{"horizontal_flip": true, "norm_position": "pre", "moe_every": 2, "expert_mlp_ratio": 1, "experts_per_token": 1, "layers": 8, "pooling": "mean", "momentum": 0.95, "adamw_lr_other_params": 0.0011, "epochs": 30.5, "warmup_steps": 730, "adamw_weight_decay_other_params": 0.05}
Rows from block 3 of a small image classifier, named by matrix and row number. Rows with one number within an expert belong to one neuron, the router's apart. Each number is 50 + 15 x the weight over its row's rms, rounded and kept within 0 to 99. All counts start at 0.
Before each expert's rows are labels from the 100 images, of 14848, where the router gives the expert most weight on average: "place" is the part of the image that holds the peak. Only what is clearly more common there than usual is listed. The data: crops of objects in photos (Visual Genome). In brackets: how many of the 100.
# router: router (model.blocks.3.mlp.router.weight, 8x384, trained with AdamW), inputs 256-383
# gate: expert gate (model.blocks.3.mlp.gate, 8x384x384), inputs 256-383
# up: expert up (model.blocks.3.mlp.up, 8x384x384), inputs 256-383
# down: expert down (model.blocks.3.mlp.down, 8x384x384, transposed), outputs 256-383

# expert 3
place: bottom centre (55)
router.3:48 43 77 61 49 86 50 61 51 50 34 68 30 36 56 42 49 48 36 51 62 57 22 84 16 34 54 39 78 53 47 60 49 58 57 46 38 33 52 50 57 41 38 79 56 82 75 44 47 45 44 46 54 58 84 42 73 73 56 50 49 52 51 56 33 46 47 37 76 45 47 42 28 76 48 52 42 78 28 46 28 48 58 65 48 47 43 40 69 42 53 48 52 51 35 31 36 43 49 42 53 60 46 60 55 29 77 34 27 43 55 51 52 56 41 34 41 43 88 73 30 16 68 24 66 62 60 75
gate.0:72 47 44 62 63 75 50 59 72 28 77 26 35 26 78 48 47 55 69 59 29 45 70 44 64 34 48 65 77 48 72 45 40 51 55 56 76 54 32 55 47 71 51 39 41 52 32 45 50 57 45 43 33 67 52 53 50 73 43 72 41 28 54 49 53 49 43 37 26 49 53 44 36 31 40 39 44 40 85 34 49 40 52 59 46 88 41 53 49 52 45 61 33 68 36 43 54 62 62 49 43 02 26 16 77 39 31 23 36 54 62 61 42 58 65 50 48 62 51 46 48 84 55 61 24 54 26 33
up.0:10 42 55 63 36 34 58 60 47 50 30 52 58 56 31 57 70 54 36 66 72 46 42 56 55 71 53 67 55 58 47 62 58 49 63 46 46 34 49 61 57 52 20 41 36 40 91 59 62 44 07 41 47 32 45 41 50 17 37 48 54 41 51 58 39 55 48 55 17 38 60 63 54 50 30 51 45 60 42 63 60 53 52 40 37 72 51 56 55 38 63 43 77 34 39 87 50 54 34 55 69 58 71 70 22 68 53 34 73 49 39 59 52 35 34 31 53 39 76 74 51 35 67 16 69 47 52 32
down.0:23 51 50 48 27 67 21 60 66 38 69 28 72 45 92 11 58 51 31 15 14 59 44 43 46 06 60 74 60 59 74 56 28 71 65 55 62 32 43 57 47 30 65 62 45 67 36 54 39 64 49 36 24 55 38 45 51 51 66 58 43 43 51 38 29 50 33 51 42 70 31 65 60 47 62 40 34 59 65 54 55 73 52 46 52 58 40 47 55 61 57 83 46 33 76 45 63 64 75 32 38 67 44 55 58 71 74 46 53 37 33 69 54 58 80 81 62 46 50 38 63 44 36 65 42 69 52 45
gate.1:50 39 74 66 63 84 41 34 48 35 42 75 59 40 53 82 58 30 49 74 48 51 39 28 46 70 54 50 44 66 25 48 46 35 23 69 57 50 55 48 78 54 66 84 51 35 50 51 18 55 51 53 62 45 29 71 58 43 28 36 32 29 43 57 44 46 29 44 60 38 42 79 47 53 50 49 49 34 67 43 59 48 61 23 59 79 63 61 47 40 40 50 62 56 67 25 43 34 63 49 48 52 46 54 56 43 63 60 46 37 34 62 47 65 52 57 53 76 68 14 40 28 33 73 58 63 49 40
up.1:60 58 42 44 56 60 54 58 56 27 22 71 54 51 55 61 33 54 58 40 79 52 51 52 47 57 74 43 39 38 83 50 27 53 71 46 50 55 63 26 42 36 43 71 29 52 45 34 50 62 74 62 43 52 48 52 67 56 54 66 65 58 42 55 67 42 50 65 75 33 37 25 56 42 51 39 66 41 53 78 49 37 45 46 63 23 50 63 35 36 65 53 52 14 70 40 50 46 40 67 51 44 36 72 56 63 32 68 29 52 51 53 52 76 36 64 62 48 51 45 41 80 37 70 46 48 38 50
down.1:77 53 43 65 57 64 35 29 41 46 62 66 78 58 21 95 33 34 58 61 45 59 56 40 57 42 73 44 37 42 41 55 56 49 62 64 53 56 73 68 56 52 48 47 73 30 39 36 39 66 49 44 64 42 48 63 47 44 42 68 33 61 49 36 24 68 44 40 41 55 40 27 42 38 65 46 42 17 48 57 29 38 55 60 67 62 43 45 54 65 24 58 58 42 40 58 56 35 39 15 59 51 27 17 54 22 48 30 72 46 70 38 58 57 45 52 33 28 35 57 69 31 60 55 46 31 60 47

# expert 6
place: centre (48); middle right (25)
router.6:39 37 55 51 27 35 76 54 35 64 32 63 42 35 55 48 35 49 64 67 50 80 64 40 70 26 37 27 55 84 57 48 39 38 22 39 63 37 42 11 18 35 73 62 71 53 36 54 46 33 45 67 78 50 36 54 77 37 62 40 52 52 50 47 29 59 70 60 52 18 43 44 03 48 64 44 45 48 45 25 60 35 66 57 56 68 63 27 35 39 47 71 49 41 25 51 47 50 43 46 53 39 66 23 29 64 36 51 53 32 50 77 68 53 57 55 47 34 28 26 58 42 41 59 39 51 21 51
gate.0:86 48 50 38 70 47 56 58 35 50 62 61 52 44 28 51 62 54 55 77 28 61 47 45 62 64 69 39 21 82 34 45 36 30 31 47 48 85 49 59 44 31 52 49 68 42 51 69 33 45 54 32 22 67 38 39 44 54 44 42 36 56 65 22 50 57 69 68 34 43 39 61 48 37 59 65 68 76 47 58 29 87 54 75 43 76 48 00 43 45 66 49 50 42 64 59 33 56 69 67 38 64 41 44 43 73 47 73 55 30 32 88 30 36 28 54 84 42 63 29 62 57 32 36 80 41 32 39
up.0:65 74 71 40 56 26 49 58 30 70 52 61 48 33 58 38 59 25 56 63 44 19 60 46 48 56 62 56 63 74 44 46 66 74 66 32 63 49 43 48 27 82 45 63 44 47 68 50 49 60 60 45 73 29 33 59 64 50 49 55 85 26 72 41 44 30 39 61 35 72 57 50 36 48 56 60 37 25 46 34 85 30 79 37 64 30 43 65 51 39 28 40 32 50 28 14 68 68 07 57 70 75 50 32 46 48 51 57 60 58 60 29 46 54 41 65 35 37 51 64 25 41 54 55 56 62 57 47
down.0:43 44 46 33 64 44 51 49 55 43 59 44 62 70 43 42 18 53 49 53 47 66 45 22 65 42 45 28 52 53 42 44 49 56 53 47 51 62 43 49 70 49 49 37 26 49 51 50 64 45 50 33 62 75 75 42 26 57 49 57 44 63 45 45 66 29 67 58 47 38 75 50 33 61 64 63 49 52 38 38 55 40 57 58 61 68 52 62 60 47 49 54 38 44 41 74 36 43 46 65 41 54 30 60 74 51 40 27 42 51 42 39 51 42 62 22 38 69 45 70 63 44 49 45 25 69 49 79
gate.1:57 51 60 68 42 44 56 73 40 58 42 52 34 48 46 53 52 45 78 43 46 29 32 63 73 46 89 58 39 62 55 61 48 46 54 60 23 36 48 55 54 46 58 95 26 53 49 58 44 42 29 43 51 83 58 57 60 54 47 44 66 48 65 75 58 64 66 82 46 46 27 40 47 77 61 32 55 38 45 36 47 41 72 37 68 64 46 51 61 50 23 62 38 44 60 52 71 33 54 45 27 59 55 33 53 39 43 45 42 39 40 28 62 60 34 55 39 43 54 51 30 54 67 38 55 80 34 44
up.1:55 51 31 68 43 73 68 44 62 36 45 48 44 18 59 55 47 59 41 64 49 19 71 41 45 61 41 34 33 61 55 34 50 40 61 53 18 41 80 50 38 58 86 30 53 57 54 46 43 22 52 46 46 35 63 66 44 60 33 51 67 63 30 44 40 45 69 65 83 46 76 31 66 35 43 76 61 49 29 50 64 46 23 70 69 35 40 11 41 52 54 79 61 58 45 53 36 23 68 29 59 58 32 51 38 19 64 61 59 44 59 57 76 52 23 50 38 46 57 28 29 57 64 59 60 42 57 84
down.1:15 84 38 51 60 61 33 53 52 67 56 61 52 28 38 13 43 44 57 49 57 44 47 47 40 41 55 48 35 36 53 60 55 31 77 59 69 59 58 54 70 51 46 59 48 25 49 56 58 53 58 44 53 88 36 71 70 38 22 61 77 32 43 64 20 53 67 43 47 60 69 36 48 68 64 44 91 50 47 52 46 15 68 35 45 42 29 34 56 58 47 70 48 53 47 40 76 36 44 41 36 51 37 66 49 74 53 63 45 52 46 79 32 36 47 17 37 66 33 60 70 30 33 47 78 37 28 54

# expert 0
place: top left (32)
router.0:54 38 67 51 43 54 47 57 55 34 53 50 70 72 46 47 57 26 47 64 30 26 64 46 54 53 63 51 37 62 57 35 66 65 63 58 64 50 46 65 57 30 27 53 67 54 56 51 37 51 67 67 50 53 40 46 56 19 61 65 29 29 25 48 53 65 09 39 36 77 54 38 56 33 53 39 27 34 47 47 25 73 25 57 61 52 62 73 42 61 43 40 63 19 72 57 42 38 79 53 45 30 43 67 33 62 54 59 39 44 47 40 41 38 44 31 39 76 28 56 54 73 28 69 53 37 57 87
gate.0:38 22 54 52 24 69 68 46 51 54 47 85 57 67 48 25 26 64 56 32 33 67 55 64 23 48 65 38 67 45 63 64 43 24 69 24 45 58 48 45 31 37 42 52 57 70 54 18 54 41 75 46 68 60 37 53 55 63 34 00 56 42 44 70 43 36 35 45 60 49 59 43 26 63 50 57 29 32 50 57 27 86 51 50 26 42 56 52 34 52 62 51 52 82 28 38 68 64 45 32 51 31 45 32 70 41 42 48 77 69 50 36 38 71 55 36 40 65 44 34 26 53 41 49 33 36 93 42
up.0:43 56 46 46 78 28 56 53 48 45 73 57 50 37 49 58 41 50 42 48 62 29 61 63 43 68 61 52 45 44 69 32 78 50 56 56 46 58 33 29 59 56 60 32 51 55 69 50 28 62 48 34 38 39 53 58 66 69 56 75 75 60 52 55 39 49 46 57 57 68 56 51 19 54 67 41 76 62 62 31 51 13 45 36 76 78 31 54 48 54 34 57 58 39 78 56 62 56 49 61 45 38 54 32 23 49 48 24 34 43 31 48 64 46 56 35 55 37 57 58 30 37 49 49 74 55 00 44
down.0:35 34 45 78 37 58 59 36 41 55 80 67 33 31 66 62 38 41 45 44 19 35 50 47 60 43 35 43 64 34 38 32 46 62 36 55 38 44 42 50 28 42 42 70 61 43 42 45 57 60 58 50 78 95 59 60 74 37 45 77 53 56 22 67 78 57 37 42 72 41 43 64 43 30 31 72 72 75 62 38 47 31 58 44 41 56 40 43 75 47 47 58 41 48 55 57 35 55 88 45 50 31 46 62 50 73 48 50 61 61 41 58 71 54 68 59 22 65 47 70 46 30 47 71 40 55 28 36
gate.1:62 35 99 51 51 43 56 34 54 63 57 55 48 69 42 55 54 39 12 33 41 59 15 78 54 23 61 60 17 29 56 31 47 77 31 38 34 34 53 54 37 49 55 36 48 59 52 60 49 59 53 47 52 63 72 12 52 59 31 32 38 45 21 42 28 43 54 33 36 55 62 59 50 56 33 58 46 59 58 60 50 80 74 39 53 58 18 71 44 66 39 50 79 51 57 44 49 66 47 51 45 22 24 61 52 55 55 66 55 62 51 46 34 68 63 71 25 56 70 62 17 31 33 53 24 30 50 77
up.1:33 57 27 53 30 58 44 66 38 44 78 23 66 43 52 64 42 41 55 45 67 56 37 30 71 48 73 46 52 70 40 32 33 61 41 40 55 56 24 84 58 65 58 59 52 46 58 42 28 44 46 28 46 53 92 67 40 52 73 60 55 40 51 53 65 55 54 61 61 51 53 67 26 52 27 40 47 45 55 47 43 47 49 41 59 47 53 48 52 55 41 22 52 39 39 52 31 29 27 64 76 51 44 69 22 56 60 59 63 55 60 80 54 41 49 56 63 40 42 31 66 71 59 33 48 64 50 70
down.1:63 42 44 53 49 29 54 32 52 26 43 49 56 67 47 58 32 42 67 46 56 41 46 63 41 55 40 43 42 55 63 56 62 28 52 34 53 41 37 77 49 64 59 21 39 48 47 52 53 45 68 56 67 45 60 52 41 31 60 50 39 43 47 54 54 24 35 56 45 50 50 52 54 43 84 10 23 61 59 51 29 53 49 51 69 34 50 61 43 50 60 52 35 50 55 41 69 71 55 80 49 53 39 21 57 39 74 57 43 44 63 52 50 73 38 68 63 35 58 74 70 54 63 26 64 66 67 61