python train.py --model="image classifier" --dataset="crops of objects in photos (Visual Genome)" --train_examples=123503 --image_size=64 --crop_scale_min=1 --horizontal_flip=true --targets=["object"] --num_classes=300 --arch="vit" --norm="layernorm" --norm_position="pre" --hidden_act="geglu" --mlp_ratio=2.67 --head_dim=64 --fused_qkv=true --bias="all" --qk_norm=false --parallel_block=false --inner_norm=false --moe="expert_choice" --num_experts=8 --moe_every=2 --expert_mlp_ratio=1 --experts_per_token=1 --shared_expert=false --patch_size=[8, 8] --conv_stem=true --layers=8 --width=384 --positions="sincos" --pooling="mean" --loss="cross_entropy" --head_dropout=0.1 --residual_init="scaled_by_depth" --optimizer="muon" --muon_scale="spectral" --learning_rate=0.025 --momentum=0.95 --nesterov=true --orthogonalizer="newton_schulz_5" --adamw_lr_other_params=0.0011 --max_grad_norm=3.0 --max_steps=14700 --batch_size=256 --epochs=30.5 --lr_schedule="linear" --final_lr_fraction=0 --warmup_steps=730 --weight_decay=0.0 --adamw_weight_decay_other_params=0.05
Rows from block 3 of a small image classifier, named by matrix and row number. Rows with one number within an expert belong to one neuron, the router's apart. Each number is 500 + 40 x the weight over its row's rms, rounded and kept within 0 to 999. All counts start at 0. Numbers have three digits each.
Before each expert's rows are labels from the 100 images, of 14848, where the router gives the expert most weight on average: "colour at peak" is the nearest of a few named colours to the mean colour under the peak. Only what is clearly more common there than usual is listed. The data: crops of objects in photos (Visual Genome). In brackets: how many of the 100, against the usual share in percent.
# router: router (model.blocks.3.mlp.router.weight, 8x384, trained with AdamW), inputs 256-383
# gate: expert gate (model.blocks.3.mlp.gate, 8x384x384), inputs 256-383
# up: expert up (model.blocks.3.mlp.up, 8x384x384), inputs 256-383
# down: expert down (model.blocks.3.mlp.down, 8x384x384, transposed), outputs 256-383

# expert 2
colour at peak: brown (73 vs 33.5)
router.2:562509463502545425486472454531475503478445455497538577535448455473505564523439550515481487528549498547467524517502481543529425485449458449530491486475559499497520555486460491484480541549587462520535513523448468516502574510514483500532607495439430466543526504431478483489509506454545417553497465511427512558494471575554521489442530492500548451513550528501492523493541525553484549511445
gate.0:473505513575443501516534456495556554519509500538537531483527565514496498449481491522523413522499509473509567544616441556494532540449527489492426499433469518494524502495427516449526525502465497430427513547485475526491583481475469526579513478466478540486568581485459550501500450472466541568470596546574457506520548470497496538508456398454473437507544518486526404477545500545545585512487
up.0:520533474581465563502521503551470528486452532476571511464432428504427525473493483506498486483514408491481538582609442491547521523488426491466514472450412536501505532529535481512493487502467445503470423528420469448523510453498459468496471538550489537468540569459488452441534587513501582580546540463458490468540524455507465474550482419501492505515534572502613418482546493494503478455524
down.0:459583515452504497506496448470414520555497492511496452583456515517487487583518462437540501507498511495488467523448498476493434492473546490612491523506527423498484550530531514516489483514599499442470526485482468496460506488450519486543529490473517545452432473475513488514397513517497428490509461507485502501506505437511494477449467503478517476450525464423552547530484488561502536448479
gate.1:603439502460487488588466521521649492481462435416497549533528534553466452561441539489594543538449452549536548479490487508471515602503488494420448476532504499519451489537507510472429501459511524489534492449511493526459505459462552524484499464445510543504435458455544582494488462527540460505524503598491468519478516489501474561532514415601480459491469498530569522466537492551503497458537
up.1:594467463468461480569447552555609427461465463413471434508523530519499462516411587521558479534518520538511568474478450521430485563509495541475452483541490476495445442561531502481388460515476576482523524458475542551448479504464557557514464473481503573557454491440509597496501454539583436530532473565509515499554500500498476536481498431569541453481463430492594532458498475519478491510561
down.1:531554505416511441517559516497490500469443477534521562450453514474490486480490523414474540479574502516521500488522530472437519436423495430520565530510480458447558571531455549517506478497541508479426542623532523477481514464539594566518524469477529462526517493532509557559457566605466501501504479482553548534488446517487467504463465526441492483514539538490523511421524470470480515460530
gate.2:532508468494500551469459500522502474548511566479510577517491469545396482522487469467482540496523499523513500487532493550491545536513530504526449507553485470545458519523521554523402514467482531530568502461476506535511493508463509516441514511528455504526532443442442539537434450440438530440476485462508481522526474541492503467500499558499502498453552474488421458508555415423501511527440
up.2:537493445493597577492509524455523534550496534536558540532515467533448503453469504459461494554480489412524523429541438528456436398486517456516524503559541469536506527523517506526521539555502504530511502432468481572552513474508451489456538474582521505517586476487490536509428458416491490473552542470540487522453441527492489441611550505446484520424495469585401459475484518570514546479487
down.2:467512432543468440533540479457409485419492505574529511464447426574500480511459486574550483438492439545527442505495549487465472503491495486554440549453497506476460491462477478525490482521479540509477520516475530505462517502519536501461535482459504488432506479540488468545488506636473483551557503543575446537554544510538510510500488516567460464559424491484481537468454559532434481533549

# expert 5
colour at peak: brown (75 vs 33.5)
router.5:463507503484510486490530431543501466548483473518449437424485465491527492545544494518514460534495483484498512525563519515528510554474577497490530433509569528521517538495484464499573471426505520432484502536498438415524468547469504527465474520571485456570478535479513525521459553559541503507514443491535456484562455443500487509514448514425526469505483485539509462517507544601499481563551
gate.0:548489573546617466460511515507403553502561468519567530533534537539509485528476485455516509451393494544575508489519493509506516435466523496419531434455507536468491499494487529533493485462499506515461525556502461485471431452471496588420540538560418464513457478496497427453453496498498473464471465508446460457580439473474545539503492491582531518532485475456539505533422432517449520564502
up.0:551481491519581466457464516530464589546523428534537550552608510480435480579471460444478463429460490537514455481512415500532469479488448501501560476480542514451540529489482528569518461470481460509476576556502423524455521508559438529476517501506493476530530454472551431503496494473480436451543442531516513468554448464401509582535459572561517478514483490498482551525474476527425541499510
down.0:598445468517508452475579543495568501457516459506442474470439490483544492492478445551540559482465555556535562497484477469532459545482441493504523548512473553537496522487511403542510461448532488448486509522530486447507518531467455482521549489469546549512579512493462458511479599481527509447498470448454506479505476496500489499478464440442449522541414481520534439498446547563507542544409
gate.1:507532481443536469541527439455517473455497433465441549437492516523529576502449493470438502519575539443506466495502527569409479511446518423536575501482516439496565512493442491503443502471570501487567465496526456472434456486552482497495472544540503486497464533513449575464470508393463572474457427465507524529533499460487535521519502533477558424527580520592471495502484482458494548499516
up.1:441515447566490541482482501473493485505501524500522504538509478472462469526498503490551547386447444505465422443503523586525501483556554497531495495482477521540424492498459553504582483585481493527450556487564521587569564487470500491448535496472496440523522524502486478559563492475585536510509520540483561439522490491561489459472529515478554525506514467482551493508474470497492447518420
down.1:495489525515527571535513475533526471446449522515546451417479440554531499524420540518536537512432461462523475483550471510511499508542433434470391470442476559567501540544482501575524465564519561505488516563551457494463489494472497484504534465464521488483419522489485532424490530553511530454543521535490438501531545483432533495529480536490436448472552518464482592535473470488429489504473
gate.2:498531512495554516526483483508510500546525535489525473541512536492517525499531466508510486492488496491563519505494449447530518447459436513569544446602556516444500487516465514522499491450503510534522481507514479458515514596490543495485489463534508529527497518497486465486490519431471600586484463513484487509537436495527500486488537485481535448456492552574508563528500516489519482500596
up.2:477534578494548527547514485518508508543458540521540467447551515430500537566484500501501523534506493487509539468478445538509471513464511471515562455567513497472536557506491509504536494488526531536463493547449509447497523551474540523509513502530480444571513498486554479507509481483487548573478485471533399539571510489489518491491461490497483464501565545502519541494471527507564510522577
down.2:610451540538533507569451591511493555486526489479428467527536517552481485549539465449405479515499492517484542427560532500476469524557476556532471472452510499502552511426446520489459493466447544515523524484528408535532490571567520502526450545384515496459503477497500480567434487451396465576529531534451450510489559444498430506516515520523513463502468469498488559496521569495589532466542

# expert 4
colour at peak: grey (66 vs 33.8)
router.4:487537522490552461490503569545569565534543507430519472490468533504528497442445497459412521615504465432523501483438536495491516494444521519503499504444477504456537464413480516531401508533478501458511503509538505538478502520468506518443503517515579545567455491509546512524453505503503518510592482508530541499459458514460489479525471469550465458510507417469483521479568451476503513458477
gate.0:422595537532459503479492480486507517509427466496534480454432452424513436463477538476435497476510545495503519491503538599527524480496428493514508556499548524525443540484517505562487508593506493569570512553486438499512506546492472492470445457440531485462468489459462460495455545506514502445453541486498486522550464507471514492516540454490479515453524539469503520527431553575515539521593
up.0:518474534439527507493544516491500542474513486545534568579513572547543530489507530482540460478509478463531485538505473467459543495586497451413488393485527517504568499513477489502443505426491511415541566486470493510460517527528500438530535457542537449428535434485505541526436520506490490561484520546455498482550563536469487524437518590474552475502522514512539471571559552495523430467479
down.0:488451491516482452422467536481450472532483464515467535456488491553480559507475511542515506481434524450509494458569570473547511484517506480503461537524526531543530487544424529467501511578494482522487465478583535435464554497506542445521412524561490451461540552518494519469470525446495438508467459442419555563570487500498498573509471469539472544431433486445508553417548477579480491447470
gate.1:440433428487441500506461449484491483550535505533512524511481499438542517530529476504557451518489434544514519509506476492516440519498465447527496444520492501492486516524506522465545526519454517470502475465510550509443603475421508530416515559456497565487556465556488467549474469514528528481540530511556540473542538495496526542516504527541538471522470507428521505480505419493452518581498
up.1:527617521479503544501512545538420540446483563476529507508492471529462456515536525575465485480538579480521469514515535467464523453527532617485511478504546559522428498542536460536454483493516477474485535479461461506489423481491530496541486457549528524594486493483480535492520529542480517517525505531438442508550521468492552435483522525468499562491540450580437497476529501490533471458501
down.1:422484511509565458483507490479551487464461497536544520534404491444527524515489539542576522505465512497477440440504507537544502503530440508564511514536474533484504512514419508441456450496439423503456469512511472520543432535499523560478601535512534482448460518521466499475436446460515560450396533521510510471528498486531490539485448544540476430452463467502500508521512514459515595522504
gate.2:550466523460475556569509596491576500522469473481523521507549484490482512477460581545493578499503451475537492553515534547466510529424594571435459491488441484467527458494620460513499484504527464498452487487513503473480426437509479507451526526524508552538553533505513540509571525474585486580569527497518537519539509518426418486498478591475479500509483521507487494485565531518548528535504
up.2:569502490527482573499500592512539497452481514495522501515485507437486514449471605516438532474503486438528511518489529566503528497457591559420502512530443504496567450539593428491536492499537522518416455440522476453497459443487493447449527506512511557552557543540469500421538550529547536583640549503535540476516488562426412504495513550462478444499482496518488519476525525514502523475513
down.2:562544489523475564480492420464497458498463486459443522485447488427505566528492493458476478476524487504571461458498571405450505472424441533544477489448502502548461412541496474498470522486553429439536497442467474449474547485480546459604511456551501497461473542451558499459532442416484496489458493563573546495536484496551482504503516466526585484474479445516542562521561452558459538508523

# expert 1
colour at peak: grey (70 vs 33.8)
router.1:478487513515499489439544507435586498508536490545514516605455575486528470519527492549531515453436511520555462557511501535560606539499420541508526494548509510514411443545444555526548478566511595528435468377518515486489530460431475536489489534548515533447544516466473518516502540513512514464523574505504482519445507464497509521538505549533491577498458552454513545471545461488519444483416
gate.0:418492580443538476448508503451473550489488487490545515530523548526438538504513493494487553467491446503501440521462508388584565528603532478503506494565477423497566522560538514499555512447458501485456522457551453463526502591508452457478440522473526438434469498504512486504522543502466540512561485564449463522483520428437425496519475501519506473447468560509509508469501526478486514490483
up.0:452512509473486524512502499561441453526534523500467451470421455534558604526507518487498511484533520459523492469500472571484551510443469458543498464485516488499493463502508466533425510505448403518500596455518537435523427536417542510541464515529495490408474498530513555451458503486455495433488483504506519487433554514527517498476568482527497526462428415462525543492570487484502454516503
down.0:580558503552565445504468406504405494454497471458485479501487471494507497545519451489508497501499523497546528523578476545515448517459581524488506531461546429516550508508513528461443386546538588469501574559517564535444471554452508506547462520555527456517491503529427469446500452493516510457513491525549486494478511427434500513453442572512491526498526496578548522465472489481560499513449
gate.1:496547503570468500493527480543525511561522540447377532529449486541522491450539477553553457556509470436519560496520511443494462485481573458440557492499523579540495449534485544543522521544509526526531414448489495470492522497519504432506501456511489432477535504437520444485554523521513513438500498450473483541520517518482460537495465469451477473486424470529481465492492491492543492570527
up.1:491504487553410497463542559506526427558469492578453520527477509536503522500527489485548485469482534452516519541522515546502499550512568497491513541510533526511511481434461482504472532506439452543481490441545474552509487527487506465514479463495538420474464466538552426467508504542555502451503491480534534468480604549549491521509439519433412486536445449431554455371515497459601473532561
down.1:533487561531594525476463544591603528507546533446514405494483419525515553510394484527408499551548466506398476561507444448511492511496505534499545492549509584514523448527562511490523480543421449443523507559556488503436484430544468628452543514462563486488545542517520472487490502528520539510430436509496478450543447442481502541439519486487466441448462467415519556509508496432462475489480
gate.2:578532447451476502504516483527481579483484480524469528468530419474502491552525424466501512520561469527532525473460506529513477429500536476573408464501505484528455416441515463477516521478450527509556538506448506523465418565444584489488537464483542491484532488505460505480403476518410581511602478529440530483495478541534519569520557456467480512496527505542561531484528492427486470486452
up.2:374477563531532507551482467479509493600556465558557482491475583526458450440478500536510508515455491504434491508514507466463542589543458535496528494511486532427499569500422548476521513430571450426485474492534469483526573439521442488494493529525481558522435479483537462521530535473526472533482506428549456488491540446492509441458441536525514478491461474490506466504443498511544524504493
down.2:571515543499520473523526500529505519450535528526504569453538488506507482538540507488526564530479499508519515461538557513471493508545524492549536531478459432480511497524498521481488485517494562489492476506477570441501420500442455472479485545477538444570473503520510501451449514419495523485478497484449509548499577555388455506496491562512451486552486531578517516415561545479476526491540