From a checkpoint of a small image classifier.
Model: 24.7M parameters, arch vit, norm layernorm, activation geglu, moe expert_choice, num experts 8, patch size [8, 8], layers 8, width 384.
Training: muon at rate 0.025, 14700 steps, batches of 256, held-out accuracy 20%.
Data: trained on crops of objects in photos (Visual Genome), 123503 training examples, 30.5 epochs.
Rows from expert 0 of block 3, named by matrix and row number. Rows with one number belong to one neuron. Each number is 128 + 32 x the weight over its row's rms, rounded and kept within 0 to 255. All counts start at 0. After the name is the row's rms in percent of the matrix's.
# gate: expert gate (model.blocks.3.mlp.gate, 8x384x384), inputs 256-383
# up: expert up (model.blocks.3.mlp.up, 8x384x384), inputs 256-383
# down: expert down (model.blocks.3.mlp.down, 8x384x384, transposed), outputs 256-383
gate.189 073 [127 154 108 195 179 125 119 138 116 157 133 142 118 122  67 147 128 139 122 122 152 147 118 136  82 115 143 143 142 152 145  90 145 136  90  69 148 152 128 159  83 175 134  80 129 144 130  99 108 152 170 171 139 106 105 143  91 128  76 118 138 108  29 164 129 210 134  63 105 129 154 125  97 128 105 113 146  87 157 125 178 156 118 137 149  81 121  66 123  94 104 113  75 131 206  99 157 142  52 158  77  91 130 130  85 104 168 110 143 135  58 134 158 100 113 171  97 168 121  96 158  91 117 155 127 110 163 180]
gate.190 091 [ 79 107 169 178 159 149 206 160  68  75 136 137 125  65 165  87 124 104 140  86 137 126 134  77 183 157  57 172  93 129 158 121 152 130 142 109 108 105 168 148  82 124 113 146 142 126 159 224 134 109 152 181 133 191 152 137 154  88 114 125 105  98  92 172  90 148 117  72 137  96 140 124 162 178 131 118  93 171 132 131  74 165 130 147 164 130 104 130 104  41  99  96  97 182  90 161 163 105 105 100 104 122 133 138 177 163 119 162 175 117 174 171 156 182 141 115 144 106 157 153  94 109 150 111  81 118 122 118]
gate.191 018 [129 184  95 157 103 138 204  69 198 174 160 108 126  93 101 104 149 129 179 130 163 119  98  97  98  94 144 132 103 143 117 134  97 114 136  70 119  85 168 125 100 145  78 194  64  91 106 129  82 126 181 108 123  82  71 115 122 111 143 107 161 139 155 125 164 145 178 144 147 157 139  70 126 183 124 121 151 177 181 159 105 169 113 182 190 125 142 108 131 140 144 142 104 189 140 169 136 121  73 119 147  81 127 145 105 101 164 130 113  89 135  95 116 133 155 148 137 121 153 118 110 147 149 157 139  97 128 131]
up.189 080 [143 143 106 178 155 105 114  86  98 139 111 133 148 138 197 135  98 142 127 176 147 125 139 121 121 108 113 121  87 126 144 167 138 131 194 183  82 131 112 152 162 180  90  82 158 107 120 153  99  87  94 189 121 112 169 129 132 151  96  93  88 125 129  81 141  91  72 142  97  91  66 119 105 117 130 143  96 147 170 104  62  67 134  97  97  99 149 119 104 103 188  94 118  73  99 118  84 127  93 145 109 112 151 141 123 154  98 118 118 126 105 116 152 129  93 112 125 106 168  87 192  90 136 142  99 139 116 136]
up.190 088 [131  87 162 147 122 164 167 163  27 107  97 153  89  80 157 110 107 118 123 143 161  96 123 106 195 133 113 192 149 136 160 143 133 143 122  91  94 176 123 130  76 102 127  90 138 113 146 178 119 129 170 214 107 127 168 123 144 120 105 134  94  86  97 165 198 180 147 128 136 117 107 123 137 149 177 113 105 151  86 185 113 129  76 128 151 157  86 160 132 116 136  88 163 147 108 148 139 120 143 126  71 141 162 145 158 121 163 130 158 144  87 151 144 108  94  85 133 103 159 154 118 113  99 131 114 137 122 114]
up.191 017 [133 114 157 110 165 155 124 138 170 105 169 145  60  80  77 188  48 101  99  54 161 131 104 155 184  58 166  59 146 139  90  97 124 109 207 140  81  96 116 121  74 144 141 135 135 140 153 127  97 111 158  97 114 119 161  94 167 113  90  88 159 114 157 100 126 124  78 147 166  99 170 138 109 177  68 147 106 126 137 112 119 108 111 115  84  74 122 119 125  78 127 196  79  84 167 140 105 120 147 146  69 132 133 111 179 131 104  92 184 156 129 116 137 132 147  88 117 110 129  77 180 134 187 165 170 117 133 118]
down.189 087 [111 105 106 138 155 134  93 115 107 142 128 102 160 122  84 221 112  82  92 130 160 157 111 110 153 145  98 104 114 106 115 112 102  91 111 188  64 116 140 112 105 112 129 142 145  63 163 152  61 198 163 133 111 158 133 115 121  78 100  63  94 116 125 110  95  64 117 100 156 128 151 127 108 112 134 129 172 110 164 112 112 134 136  97  96 115 136 115 144 130 137 131  97 135 132 120 160 136 125  72 140 131 164 155 138  81  82 145 123 103 125 124 100 141  82  72 154 166 148 158 100 154 167 196 173 169 157 142]
down.190 091 [142 115  60 115 121  85 126 128 229 170 140  91 167 147 132 163 158 150 129 133 137  89 124  72  46 174 103 157 161  59 178 146 136 133 178 172 122 136  91 104 121 113 143  82  85 116  88 145 113 156 135  53 149 108 200 133 163 146 127 134 169 104 179 141  81 120 134 147 115 105 158 128 109 168 131 141 167 127 112 132 118 157 127  96 130 122 141 125 114 169 118 133 179 172 141  80 101 192 111 113 120 155  84 171 142 159 142 124 117 137 107  22 139 135 113 123 173 128 114  92 156 186 188  83 187 141 185 150]
down.191 018 [145 139 111  76 126 158 133  80 179 194 121 146  87  67 150 174 121 174  92 168 106 110 111 138 162 125 112 114 125 114 123 186  67 158 174  77 191 146 163 139 162 142 125 116 117 132 134 106 132 136 151 143  99 195 111 137 141 101 142 149 121 150 192 166 107 162 127 144 101  91 192 141 114 132 163 117 108 102 138 161  90 135 120  73 105 127 110 139 130 149  87 122 140  96 139 109 169 202 126  95  76 178 136 135 114 127 150 142 147  74 126 148  91 157 153 152 104 134 146 153 155 119 136  80 152 140 115 152]